Weights of a small class-conditioned image diffusion model.
Data: trained on photos of plants, animals and fungi (iNaturalist), 77898 training examples, 44.0 epochs.
Rows from block 3 of a small class-conditioned image diffusion model, named by matrix and row number. Rows with one number within an expert belong to one neuron, the router's apart. Each number is 128 + 24 x the weight over its row's rms, rounded and kept within 0 to 255. All counts start at 0. Numbers have three digits each.
Before each expert's rows are labels from the 100 images, of 14848 (inputs lightly noised), where the router gives the expert most weight on average: "top examples" is what is common among them. Only what is clearly more common there than usual is listed. The data: photos of plants, animals and fungi (iNaturalist).
# router: router (model.blocks.3.mlp.router.weight, 8x320), inputs 0-63
# up: expert up (model.blocks.3.mlp.up, 8x160x320), inputs 0-63
# down: expert down (model.blocks.3.mlp.down, 8x320x160, transposed), outputs 0-63

# expert 2
top examples: class Aves; order Passeriformes
router.2:138076120156153129159124124137160145121116102145123104097125141151131098146093132127118102125150102149122121195116129102097129118133113167075115113105135217142163090163123134122097104125139128
up.11:107139121100100113148091119119096103136124151110110134130154154097133101156119141082137084159092097107149155127123134149160094129114105130114114129140140104099161165134093121092131123072144143
down.11:100120101168147099117091067116124112133130126177097159099145104130136175154137131094144097172108132112133115137126121130117111114143141131137149118112106091133072136135122149139165094122156118
up.12:126125135147143109138103134144123154115127139140137121175120140113101114092125114145116190147180114125127166166142095124144116105141136000147116186122139109125115121134123190143125109130118146
down.12:153147124134122145140149133107166123132123135113132147120124134102131116121097149110141122139193137101082139152119169134154069128137152065114124171148135116140123109203141141140090146129133129
up.13:103116136151135120146082135150115091102157118091117125146105134108130127125110145108110154138165102155159202166097110165146106119136133132167170155162122118153185151137132118130095140092077118
down.13:101136113161107070090081127133086097171095107178119141157131098156116114165141178134136127112121147119147090097124112172118097102117112103132100109135134137124078081137126130111167128125163110
up.14:117127161115129135160110145166159145146141134172133161139149088112124136152113177136135093125124138151156137188117100127108167158091111151097096184108091131154148167122118148091144169072130102
down.14:118149166100117129138160115093095151101137067112162172077150135131130114128138115122143150123132144129190097118154112126108146115133112153155144140136119127097079069156140154141127140179145106
up.15:149128154123142154126139116165103142140126118114152133223125109111115142112130110162146142105135102196137138136161148081102158133135136123148151173129139109097102116121116108117120104135181143
down.15:119116138113127090135142118128148130134163152090121130122130141112119121100122113087133087135176156011097117140164164139179126137120145185122133137135121128119163148140124138121148114116129119
up.16:147145155114109135138144114176129108132113116145128151152147120114134148149148148173153111127115158142193173140147140128132142127113120147111117138102094061104136116083092119105116128134139134
down.16:124108133184125149139144095130102131101133160124111167142139158141118135126135117095140110125084143123166130132145147145129109113127103160076134128138099110086161133149115148140122106112158164
up.17:105146159114057091122134139167114098191120110121142155140130163111175130135135154117119184126182108131117144142109122119136030110116148128120107129102082136243149128101152122111148131145135116
down.17:124120088110107132110144097192134103094153134126127149102140105135121094143112161152146150124172148187122147120113121127121046129127127119176141077134138153036120136126131133170102135109140106
up.18:107158109098104160163126100111118120146123116137156145143166109159161152103152143167134095133114117133132134121135111143112170147097129118136125070156137118111152134104102146107150150138172130
down.18:119090095147071109149135134118135099079132109109090157108148110100135127141143110087135146137089137131127099094111131173101154096131136149080118149138113117104199127145162147103118115152159139
up.19:109123147131097136120144116161100107119142133101118154202152129097119133111106131136132168145180051166103144126123138144112134112138158123169151138135129122129129124111161122141136106163133114
down.19:100116100124089094161127142129113103142088108123142128133154115118128113134132149134128119086204146085083093149135127166142101123104128105111133118141166123120127097099142121160138104108114101
up.20:146140137150122112128156134118099103101144166073133116125170094101120144086168140130106134085135126132127109120134099113165134125145155123113100147137135085116091129099119133128126139157146133
down.20:141172139174096131121169131143139071121135163141137097159161101113143113071113126147145106149130138147133159105132070109093138153132131135156149137153153129157142135101137092145152099104078152

# expert 4
top examples: phylum Arthropoda; class Insecta; order Lepidoptera
router.4:097129148146141120152175133119145142101121111087168127126131114146080137122117142116058120125162108152106150117146115126143135154136105115156147164121164087116114160118119156120117127153108142
up.11:147085122126066143126111108138147131151130114144142121206123147113107121125132115143058141111097128074117137121142120120129142098129151121120126143113116102144120124077091130133128121122194115
down.11:093162146127152116126115102113085111147127148115133154112094157154111125141146138107131142145109109161128126133098115140107121088143128142143099088191141118090136125069135118154112115125110132
up.12:151162142115171145128144137178149120155128095108152141168148109118140153111112132152100099136133144125116137140128132119135141132113124092116123132100142136146121139181152111113123065141137158
down.12:141104125099113117091152177121150146126115119139138131132108096076095114139177151142104099118144165128119133183120131127118111153097131123137083191085098094144137135114143106159145118156120145
up.13:136150125121170107114127125176126107144115131111162143144113131108142114130152125183151117149096125214127101134064118111149111150129129111122127086146151095156137107145139112093149120119132158
down.13:129140155116148133139141155134145121132112101131166124145107100156104131135135128140128137117065096111145140147164099105111146107121078098102127149120111126142083134039110095082136122111112139
up.14:134139154129120119145095144112096138116125131131101120129124177158153128132084114098110180142108113125099113127159140113163127095146112115155120136067143153110112107125136116075160127139111120
down.14:121121076149129174133090153190125114150130104143122124136116152090176126136108146120134121105088148117131109104151143120148104114151195128138160110123181164149099116162116131115131113138140101
up.15:140134099121107135161134125108179109142155131107188112133141121085076118131134154145150147124170123163146147131159158127140150119113161101151098100163121102109121125135170107152154096138122138
down.15:124118129159147132133124112123155140126144103110128116092133135137081113131074111096169129130090166092127143155101162124105117116129101089128131205071133128152094126112095104143127123141110118
up.16:114145080128154121088117171156118150137145118149119117130116148169134136124083116151128168142126143125154137125101128115150132123128135131135141146089159131123084107150122116124139124131100133
down.16:109125108144152119127129140132124095125148156118115138169143127107129130110094159130124141135101180168100128175148155152127119172147136075117129154120113139147125109166114168148133164115176111
up.17:130155138106119098118135102135093128105128161137159088151101088093109136125144126155115141109099139192108102137126143143146112100120146139151126129116135131136126102132100125105146115145151115
down.17:156124140109106157132151175168176140157133172113158108116123126120125087100126138124128079141128098032099174107112140122139102116108144122118135120108144102132110149123121141142094126103125075
up.18:121133087118101111156150153087117121149107151126152146103121100129135136115105134070135147133148162209100101135111149102146150147121139131156115161146111156169132139127087115127129119128091103
down.18:107101167133121157114203137146092111093162114129152132132153158152126124096153151133126134119162076159091150096072131139118092125129114157116140114142130140126122111100114114126109130134108116
up.19:131115144110105098150125164118134127109081135133106135091139087147151114125124120120110128122106098146117139167102119100148151155131159106141125098091131136139145129116122104095147124116108124
down.19:109086106151144120125153120106115143146129124112107110136104130166136101146163135145159152116148127173134130163162123162147081093142130156089130069078162122137161162120133095091134088149097147
up.20:123137139122130109105107135183098152140119103174115149134126130139157123146143119097169124139145089132133101129142109122143148100099135151104133168078136139172161068175075126146124106128118137
down.20:096098117149159094153123149145149142117134125116139133066118108091151127115093137097132108141129123101129123093159124129124116095151127128119144151135103123115105135138088146117131110142121137

# expert 7
top examples: phylum Arthropoda; class Insecta; order Lepidoptera
router.7:127168090164160113177143112136152140110124136167128121129102119160166075125109116117073160142171098141105114134119123139141131128156121137104092116138157210111145100131147124063147143143113119
up.6:176149105126166125129133044157109178137131104119117105138136119128150126155171081128120099146154097126146124126131099090131119139143138133131135132138114144131154120117151144077138109116182145
down.6:116116141125161110136100219135170139129136117128129150114152153156156141138105149100168133124128153139135173131080124110132083115121134135133099103148116137133118152099114103172139183120077152
up.7:104095119100140128158074141144169125131160192139141138127088123118119132153122141144128135121098139146091103145125135087121097128087135118107112159110118101124092133150148137138120156152139133
down.7:126111139153090155081070131122100119124096151120119154129065106119111084148121144115119098114116126137073157114115129105130119083148134159161167135117126150139126153149138164162135192141090130
up.8:139129109109131110141103122114091107105147135083087138183157136134122135114109170138147153147104099100129114152136152083152167128072117111163173156159174108134117161138119119075130148068120132
down.8:129116129158158141122142061156105128135087118163087153126143183122120143125128154105125090129096132151099118154133136131101107145136164156118095122118097090110127128150164111095126148121148115
up.9:142099111114134096123134098143159162075106127117164133158144102106138130117156095136127084118145107125131090137154094121124110144132109126101148090122121126141124117118188166117150150109094144
down.9:126110142110157126168082163092116140140094110147116140154088154097105158132097141140130176131142115142180150116144109138126147095122133129171135096132157168117144129101158164140117113112144140
up.10:144122177143119143143123117124085119146161150109123146137061114105145153104089176159099150114093121143172144104111125135162132105140117157133155121133157113112089112123123144144088126114174155
down.10:147118110156118115125134132102215119108122167152110108152094149123104111108114137160156097179130139129140132134088108135099121126141112147105124111170143168129156155115124169137139094117118112
up.11:120103121110123128158146137120165123184092053120101163130104114139140126112135122099115171094116181160172124130107121104133113137096114119118124133129116110194162138153103111136150136096144114
down.11:100132151100092132111167126122137120058164085161090150124118120115130116098136140150134124128156138150147109138144140114138097176139139113142108127135133112142126155156166112152114154143145149
up.12:102113107113106148167103073100149108154074089095085135145133146156124137117156119134129117132108164112142139160144167159140134137128127126137181109108176112184147123126159120137137111114146124
down.12:104149130101112126121093139115141071080161101158067139137132076095107125128147155093129126104143157128104091139101152140118146166109161190107129143192145155112167156124147119163142141154149118
up.13:172127114120154112112159117148126137122041096164120132120126116124172103091137124142129147130122144131143126146145136150162128104124135111152140145138106154103142137114131149168153163143150132
down.13:085164154131165113113086120118140102126078154124132140121078111141073101136130136146167125094127145125124103140104112093171148091137125138125147117143137078124156131076122086147137102104153153
up.14:128157149149124138101127178111159089104119126119151096146115148144130127131115135120117120138122129126146122118118119120118147123173135124089098171124127116143154138135145115158099119146117098
down.14:134123131142139089094173127120139087162127154130109112143110128118123113113167147142126171147113173160110125110099080133137150106092151160157151119171132135123095117114109158157094160151160145
up.15:120110137080132089157079157130131151121120169171126180122167101121170124091155174126138105136139125131150117131131158105105154108145117113144132130098120100136093162126123147139126114133095154
down.15:124134136140144124130166087110130105131140134130125094145089121110138090147162127103099158132109130149143135140148156110084107106146113130104109119104140132139091143107137104125160171147130154

# expert 5
top examples: class Aves; order Accipitriformes
router.5:135142151120109144109114126129150140137147116130140121202123136155150136130139118177100125109093129091132097141119156100113096094122135141149109153121106134120115086136125114103104111094158139
up.6:132157153113135132123129108133146116130136129131138151114128126128112145129146169157127111133091161105126144128097103117128113135127160128120118146113134112124103138119144117149127182118111116
down.6:121139166134194112108124154095121121129134143143139151213129134115132134140115135136092169139123153140146178152148122118122106158136119147133132142110165132135122113173094130105128080127150142
up.7:139147153225140131137102161105131128090142115110120124144121130097170145136136093156089138125096115112150122194117145127128175137125135168153129161124118154119152116133145118108145132126149124
down.7:117127128175148116131132177131120133141130143127119111110137138112172115116153139111210121127171144145125116095132110118184141127134114189110131126105108109142103134115115131126120086161099113
up.8:076115181136075125146125102144133112138131090124131143128124130166137162159150153166121141156103129105131118126120138107126126131166134146142151153115107119073141131138143118108181116119127153
down.8:131150134105101091119126130176122153116110147138124078123133154150113159091120097143138138131132092118139114138118127113103103175160156128119134143102175143151111143106167085135153134143101124
up.9:138147142154136156161083104133138121150124172150114159100156128094119099146122133125116155128155118103128144125159153131151127102114114131144148149168126159141117145144107156144119144110096095
down.9:159101126124138134109075115113134127102129157078108145117202153120120152150115107130110118130138110143129161142152138141083161153121098114107102132145123152143166109094130173139133131103121123
up.10:109092137106155066145123080122094105125090157143120118105103107091115147143118131137139117139170094095118124132106115150096111151143121126093104106095117089131153122122104137163150159116116101
down.10:111142207134106152125135150171104123127115080123136126153136136147089125102125109096163066137108102137116132160129127118142176171140170119109139192118105092161126155129163133116153126149126215
up.11:131129101108110158125127115131155142155128157132100124102113163107127151149110134111138129122146141184103138141093153116152150126138114135147127111164115144142141118101138148123113140173117119
down.11:126096144142148093084123176132132139139101132131153134136106106138113125117122137080121121130120114147146162120164145122178127161151097106124152139173096106189109165139160122162135109083154118
up.12:147131075147148169138132103112128135149149169145135116090129163134114151135124156105122139144134142180114112132067130126123105113126143127141149146107118144239139122105162134162122140121126127
down.12:106134166150157123122129102144095136094117187096127115099138193099121109098143122131148130126170103112131126136102149138129168152130119147104100121193132142097076124066152097166164140142111120
up.13:132159111129138106112131134142120101130136104127121117150120085082153158111069146159140089101119107124156119087129128100104147102122131130133108118153135121127110126060074125120115099125124179
down.13:148136134158071119133129136112188143113131112127146126148117119082125108149117115152102148140070164160139155117139148109095153135146143132132123111114176172106088144112171094140139147123158106
up.14:124129077104127112149066137154140123159103075138119119127130095144141117133114139145135131136092116095142071107069180120145108115130139192163133099136106135145140140138174135128110133107114095
down.14:108152113132115106158153129158103119141123157118126139151130123132148113156123114085158133133096099126111066140111031127108075141145139097115109145164128127149124132110120114106117125172086152
up.15:136137153167134146119167111105141134088150189127147134093113168058141131110148131130119146112158154140118137160169082116127141094137123115099081141132121131118146108137125134106122114125119139
down.15:117146109162098134151157127108089142143105204123147129145126121134097106169132104153135134127155119153113081142151053123103123136131142146168129149104157147119119155084092133154119150140091151