config.yaml
image_size: 32
targets: ["order"]
norm: "layernorm"
activation: "quick_gelu"
qk_norm: false
inner_norm: false
expert_mlp_ratio: 0.5
optimizer: "adamw"
steps: 13400
weight_decay: 0.1
Rows from block 3 of a small class-conditioned image diffusion model, named by matrix and row number. Rows with one number within an expert belong to one neuron, the router's apart. Each number is 50 + 10 x the weight over its row's rms, rounded and kept within 0 to 99. All counts start at 0.
Before each expert's rows are labels from the 100 images, of 14848 (inputs lightly noised), where the router gives the expert most weight on average: "responds to" is what is common among them; "patch colour" is the nearest of a few named colours to the mean colour under the peak. Only what is clearly more common there than usual is listed. The data: photos of plants, animals and fungi (iNaturalist). In brackets: how many of the 100, against the usual share in percent.
# router: router (model.blocks.3.mlp.router.weight, 8x320), inputs 0-63
# up: expert up (model.blocks.3.mlp.up, 8x160x320), inputs 0-63
# down: expert down (model.blocks.3.mlp.down, 8x320x160, transposed), outputs 0-63

# expert 4
responds to: phylum Arthropoda (72 vs 30.8); class Insecta (69 vs 29.2); order Lepidoptera (44 vs 13.7)
patch colour: grey (82 vs 50)
router.4:37 50 58 58 56 47 60 69 52 46 57 56 39 47 43 33 67 50 49 51 44 57 30 54 47 45 56 45 21 47 49 64 42 60 41 59 46 57 45 49 56 53 61 53 41 44 61 58 65 47 65 33 45 44 63 46 46 61 47 45 50 60 41 56
up.6:47 68 54 64 50 44 33 53 52 48 57 40 66 38 51 43 50 48 63 20 56 39 49 49 39 65 58 41 52 52 46 59 38 68 38 59 51 24 54 57 50 40 54 52 34 47 52 51 59 79 52 62 48 58 55 48 66 40 40 41 48 51 45 52
down.6:42 45 26 49 45 61 60 65 55 49 48 47 43 70 53 64 51 43 49 18 39 54 55 29 52 31 47 52 64 48 53 46 45 31 51 35 49 21 44 41 53 68 52 48 32 59 44 56 71 51 50 32 38 44 38 50 41 54 56 59 39 53 59 60
up.7:41 47 63 44 49 42 41 58 28 56 44 40 60 53 67 47 53 57 53 37 57 43 55 38 66 54 57 71 61 37 49 36 41 49 39 34 53 43 57 46 47 54 42 41 33 63 45 42 53 66 53 67 67 59 46 41 60 50 49 45 70 55 61 66
down.7:46 39 53 41 24 40 56 45 59 50 56 49 64 44 45 58 50 61 53 43 26 63 53 49 55 59 49 60 53 56 53 29 42 57 59 58 45 49 41 43 54 37 41 51 32 48 51 53 61 51 61 33 42 38 46 55 63 39 60 33 29 49 41 62
up.8:49 44 44 50 66 37 45 52 44 45 61 49 48 49 53 39 50 51 59 53 69 44 47 54 43 36 56 65 64 56 50 53 60 40 43 56 54 55 46 42 63 70 58 48 50 44 44 47 53 56 55 45 66 54 46 35 63 56 47 58 64 47 57 51
down.8:47 45 63 53 79 44 40 45 47 49 70 48 39 54 58 40 55 65 57 49 40 52 56 48 57 50 53 62 43 51 63 26 50 56 61 38 43 55 44 46 48 41 40 53 46 33 46 42 23 61 44 61 31 45 51 62 41 33 62 41 48 42 46 59
up.9:44 51 57 43 38 42 56 56 45 54 59 44 52 42 39 54 53 49 58 54 40 52 58 54 46 46 48 68 46 47 42 44 39 75 45 54 52 62 54 48 53 72 42 52 43 60 42 45 42 63 47 55 28 52 50 56 61 60 34 70 60 45 42 42
down.9:56 50 35 48 43 61 53 56 41 51 69 45 41 58 39 44 57 64 52 38 56 36 46 50 51 43 58 64 46 60 53 41 49 51 52 45 44 57 50 48 46 39 48 53 53 55 47 53 51 49 45 55 48 43 48 70 54 44 41 40 54 49 52 52
up.10:48 47 48 55 41 46 70 42 57 28 67 42 61 34 44 39 38 57 44 52 69 46 50 52 52 53 36 74 29 50 61 47 38 51 32 50 40 50 69 47 69 62 33 63 56 48 57 61 46 42 52 69 57 59 49 45 72 45 45 57 56 43 37 46
down.10:59 32 39 34 64 53 51 41 60 86 54 47 56 53 62 64 47 47 36 42 56 61 82 49 54 51 48 44 41 51 49 64 53 43 42 54 60 59 54 46 39 35 36 47 59 59 52 42 46 60 51 65 57 54 56 67 41 37 44 45 47 45 49 73

# expert 1
responds to: class Aves (91 vs 55.1); order Charadriiformes (40 vs 7.6)
patch colour: grey (75 vs 50)
router.1:56 57 44 55 44 55 38 54 44 49 60 44 49 47 52 61 44 49 81 54 42 40 47 62 49 61 54 55 59 48 59 67 57 28 59 61 53 42 60 39 47 46 36 46 53 33 36 50 60 61 51 54 48 32 62 39 50 49 38 56 49 39 46 63
up.6:52 45 46 50 67 26 65 51 51 51 70 40 37 44 52 36 46 58 36 49 50 36 48 41 45 40 39 81 61 51 37 48 57 48 65 58 50 46 59 55 47 48 38 60 53 66 49 40 31 57 57 48 51 56 48 41 76 59 45 58 65 57 54 45
down.6:42 51 33 51 45 27 47 52 55 42 40 53 45 53 55 58 54 53 38 45 49 36 42 51 43 52 52 38 72 57 52 45 64 82 61 54 47 34 63 45 57 52 42 60 61 67 52 52 56 50 45 54 53 49 50 41 28 70 77 38 67 47 46 44
up.7:56 47 57 46 55 51 54 43 40 54 46 56 29 53 64 49 43 58 61 52 30 14 50 45 52 31 60 63 53 48 38 60 61 56 44 47 59 64 49 52 57 56 46 46 42 43 53 43 64 49 49 56 24 51 70 10 48 57 45 49 45 62 49 64
down.7:62 46 36 61 56 58 40 50 59 51 48 40 44 62 53 30 46 68 46 39 57 48 53 52 55 53 40 49 63 49 60 46 62 50 43 25 34 52 42 55 24 54 44 59 56 37 44 42 44 40 40 63 69 57 42 51 37 45 60 45 38 45 64 72
up.8:55 34 57 51 66 36 50 34 27 30 46 68 36 53 58 54 46 47 43 53 60 02 42 42 54 49 47 47 63 54 46 64 38 47 49 56 52 62 34 45 42 48 30 51 59 48 50 53 50 50 56 62 48 39 57 53 48 50 67 40 45 68 58 47
down.8:54 45 53 58 72 57 66 55 52 33 60 42 57 47 44 42 54 69 37 49 72 42 40 41 43 32 47 51 40 46 64 63 43 70 34 44 64 45 38 43 40 59 54 55 58 64 58 48 49 50 49 52 49 49 52 50 38 53 55 34 61 69 50 51
up.9:43 49 56 47 59 37 42 55 59 38 77 43 38 53 50 56 62 52 55 58 65 42 56 56 48 47 48 52 52 56 42 47 52 40 44 37 53 49 51 37 48 50 45 49 72 47 37 39 40 50 57 51 53 38 30 41 59 54 48 53 51 39 58 47
down.9:38 54 43 57 62 47 48 56 40 47 32 35 53 49 52 53 54 61 36 59 64 62 50 57 62 30 45 41 33 43 42 29 63 48 68 56 53 62 59 43 48 50 58 56 42 43 47 71 51 38 47 59 51 71 48 40 51 53 57 38 47 46 51 31
up.10:57 46 56 44 41 47 70 38 52 55 42 47 54 53 40 64 44 51 38 58 47 37 59 59 47 41 54 75 62 58 50 50 52 59 61 57 62 41 63 48 50 53 43 44 32 54 47 61 58 41 62 47 53 41 54 40 35 52 58 67 53 62 17 68
down.10:65 44 56 53 53 59 28 42 49 53 40 51 46 50 62 62 46 58 34 36 60 43 45 46 47 73 52 53 58 70 54 50 35 51 45 51 56 64 44 44 33 51 58 44 49 40 55 61 57 47 53 65 52 53 30 45 42 36 59 53 62 34 58 46

# expert 2
responds to: class Aves (88 vs 55.1); order Passeriformes (66 vs 25)
patch colour: grey (75 vs 50)
router.2:54 28 47 62 60 50 63 48 48 54 63 57 47 45 39 57 48 40 37 49 56 59 51 38 57 35 52 49 46 39 49 59 39 59 48 47 78 45 50 39 37 51 46 52 44 66 28 45 44 41 53 87 56 64 34 64 48 53 48 37 40 49 55 50
up.6:40 50 61 44 33 52 45 51 51 54 56 42 66 41 45 47 49 54 71 51 44 33 41 59 54 67 44 52 62 44 45 59 57 35 54 50 44 60 60 44 57 29 51 42 43 47 57 50 54 54 38 14 34 51 68 34 51 49 35 56 59 54 55 76
down.6:44 40 57 73 42 55 30 51 52 47 77 43 63 53 52 48 54 56 59 42 54 41 45 62 45 47 56 55 52 34 50 37 51 48 45 64 41 55 64 58 61 62 55 41 61 49 42 51 34 48 35 46 55 59 55 54 58 65 33 31 50 53 66 46
up.7:71 58 49 52 60 50 54 51 32 60 48 55 55 59 70 66 47 41 62 44 51 46 48 62 41 43 47 47 45 63 54 58 48 48 58 47 52 56 61 39 52 45 41 48 50 32 54 61 57 44 58 44 85 56 46 46 66 56 50 47 49 53 59 61
down.7:60 58 72 47 53 68 52 42 31 59 40 55 44 45 69 57 49 30 46 39 51 48 53 40 36 48 36 36 50 41 50 54 49 50 53 44 51 40 58 29 45 43 58 67 58 58 46 40 54 63 52 46 32 22 60 43 51 37 57 67 51 40 39 50
up.8:55 69 62 63 38 51 54 48 48 44 64 44 59 48 54 43 26 44 33 60 49 43 54 57 68 79 37 53 47 49 60 56 53 48 49 58 53 51 70 43 60 66 58 59 43 49 54 61 64 52 42 57 61 48 62 44 42 44 42 55 81 48 17 46
down.8:61 58 44 46 53 56 55 43 68 69 55 59 55 41 61 39 37 53 61 55 59 54 46 39 49 47 47 40 61 65 38 48 41 44 45 41 43 39 54 50 43 39 50 54 53 41 58 52 37 65 63 61 45 46 50 56 44 30 57 63 57 48 55 69
up.9:64 41 48 48 62 64 44 39 53 52 65 42 52 49 53 48 51 59 71 59 39 32 34 47 53 67 50 59 41 51 50 42 55 16 64 42 54 31 60 45 43 42 51 42 58 52 55 45 61 60 34 42 54 46 50 32 55 46 46 40 46 51 65 53
down.9:58 49 55 42 54 49 63 51 44 57 44 50 47 45 42 38 52 62 69 48 56 64 64 52 54 40 55 35 59 44 46 67 56 46 44 52 51 68 45 57 47 64 57 54 51 62 62 48 51 50 52 59 53 45 54 64 59 57 41 46 35 44 51 65
up.10:59 46 43 58 60 51 50 57 29 37 51 53 63 44 63 44 55 50 68 50 50 59 57 47 49 56 43 65 58 37 48 34 62 33 56 43 48 30 53 60 62 63 58 48 44 56 49 70 49 63 44 64 24 61 34 56 44 48 35 46 62 54 46 51
down.10:55 50 38 51 45 68 51 43 43 70 30 37 59 53 40 56 39 58 70 56 37 47 55 53 45 65 54 60 52 58 46 42 43 76 58 48 43 50 49 50 54 32 47 54 63 66 68 49 32 54 47 60 25 31 38 43 56 45 95 55 41 63 52 43

# expert 0
responds to: class: Aves (97 vs 55.1); order Accipitriformes (33 vs 3.9); family: Accipitridae (28 vs 3.3)
patch colour: cyan (37 vs 2.5)
router.0:55 50 35 25 52 51 46 60 53 52 44 43 51 44 48 37 41 38 72 58 52 52 41 49 55 65 55 49 73 43 58 25 65 36 40 65 46 48 47 39 53 43 54 55 43 57 50 52 55 41 67 44 45 46 49 51 54 55 49 50 58 59 50 72
up.6:67 44 38 57 47 42 44 53 45 54 54 64 48 49 59 53 51 50 64 45 49 29 41 46 38 46 34 53 56 62 37 79 65 51 52 59 57 53 46 61 51 50 15 48 35 51 57 65 58 53 64 50 57 35 56 34 45 57 38 42 48 52 45 62
down.6:51 42 46 45 48 38 64 38 51 53 47 33 49 57 46 52 50 54 49 53 40 47 31 40 40 39 60 44 74 46 41 46 54 60 57 65 44 40 67 49 64 46 35 51 55 50 56 68 50 58 27 30 42 46 43 51 21 60 34 42 45 52 47 41
up.7:72 58 46 41 58 45 40 45 54 43 38 77 50 50 54 61 55 42 50 45 39 28 31 42 57 43 35 70 62 24 31 43 41 44 62 43 65 48 53 50 54 53 36 40 53 44 47 48 62 54 49 60 22 44 44 66 38 55 65 38 40 56 56 51
down.7:52 47 38 50 50 71 51 59 36 66 61 41 33 38 43 60 40 57 40 52 53 39 72 44 66 46 47 42 57 51 31 46 75 65 40 54 42 53 49 51 48 49 52 39 59 59 52 36 41 40 41 46 21 50 46 52 37 62 74 31 57 51 43 52
up.8:46 46 36 52 45 41 39 45 53 56 42 53 45 44 55 59 44 56 68 38 47 50 68 48 47 51 58 20 50 54 47 57 53 21 51 60 45 49 49 48 61 60 23 42 37 47 46 55 53 35 54 65 46 55 39 28 41 50 53 40 43 49 56 57
down.8:46 46 57 49 67 35 47 56 57 52 24 52 57 53 55 50 53 41 38 42 37 50 64 56 56 58 39 40 68 39 49 62 47 45 50 50 41 50 54 47 50 37 32 55 60 51 46 57 52 57 52 60 66 58 61 46 44 61 43 53 48 55 52 41
up.9:50 57 55 47 46 39 57 66 37 48 56 43 49 71 52 49 54 59 49 54 47 32 63 61 41 47 56 58 73 64 43 47 37 37 39 47 50 74 34 42 50 43 43 52 65 61 46 41 44 30 53 53 51 42 38 59 52 44 25 62 45 49 62 54
down.9:61 51 39 44 46 37 40 36 51 58 49 63 60 57 47 61 36 41 39 45 50 59 46 54 48 37 41 53 61 51 47 39 37 56 60 45 44 61 76 61 45 55 68 52 26 48 54 54 45 36 56 50 61 56 47 40 54 52 68 50 52 29 53 59
up.10:47 40 63 51 62 57 54 51 38 51 67 60 49 52 43 56 54 56 53 42 36 52 61 52 60 42 61 28 66 46 44 55 48 24 66 49 57 58 48 54 51 34 58 59 39 70 47 40 43 54 56 47 41 48 63 47 51 55 44 59 56 58 39 37
down.10:34 49 41 37 66 59 58 42 52 72 41 42 48 56 61 67 47 49 58 47 63 57 44 52 47 46 58 65 45 50 51 45 67 53 44 48 69 46 57 34 45 43 48 54 61 44 56 62 54 70 47 50 74 36 52 74 59 34 21 54 48 50 48 54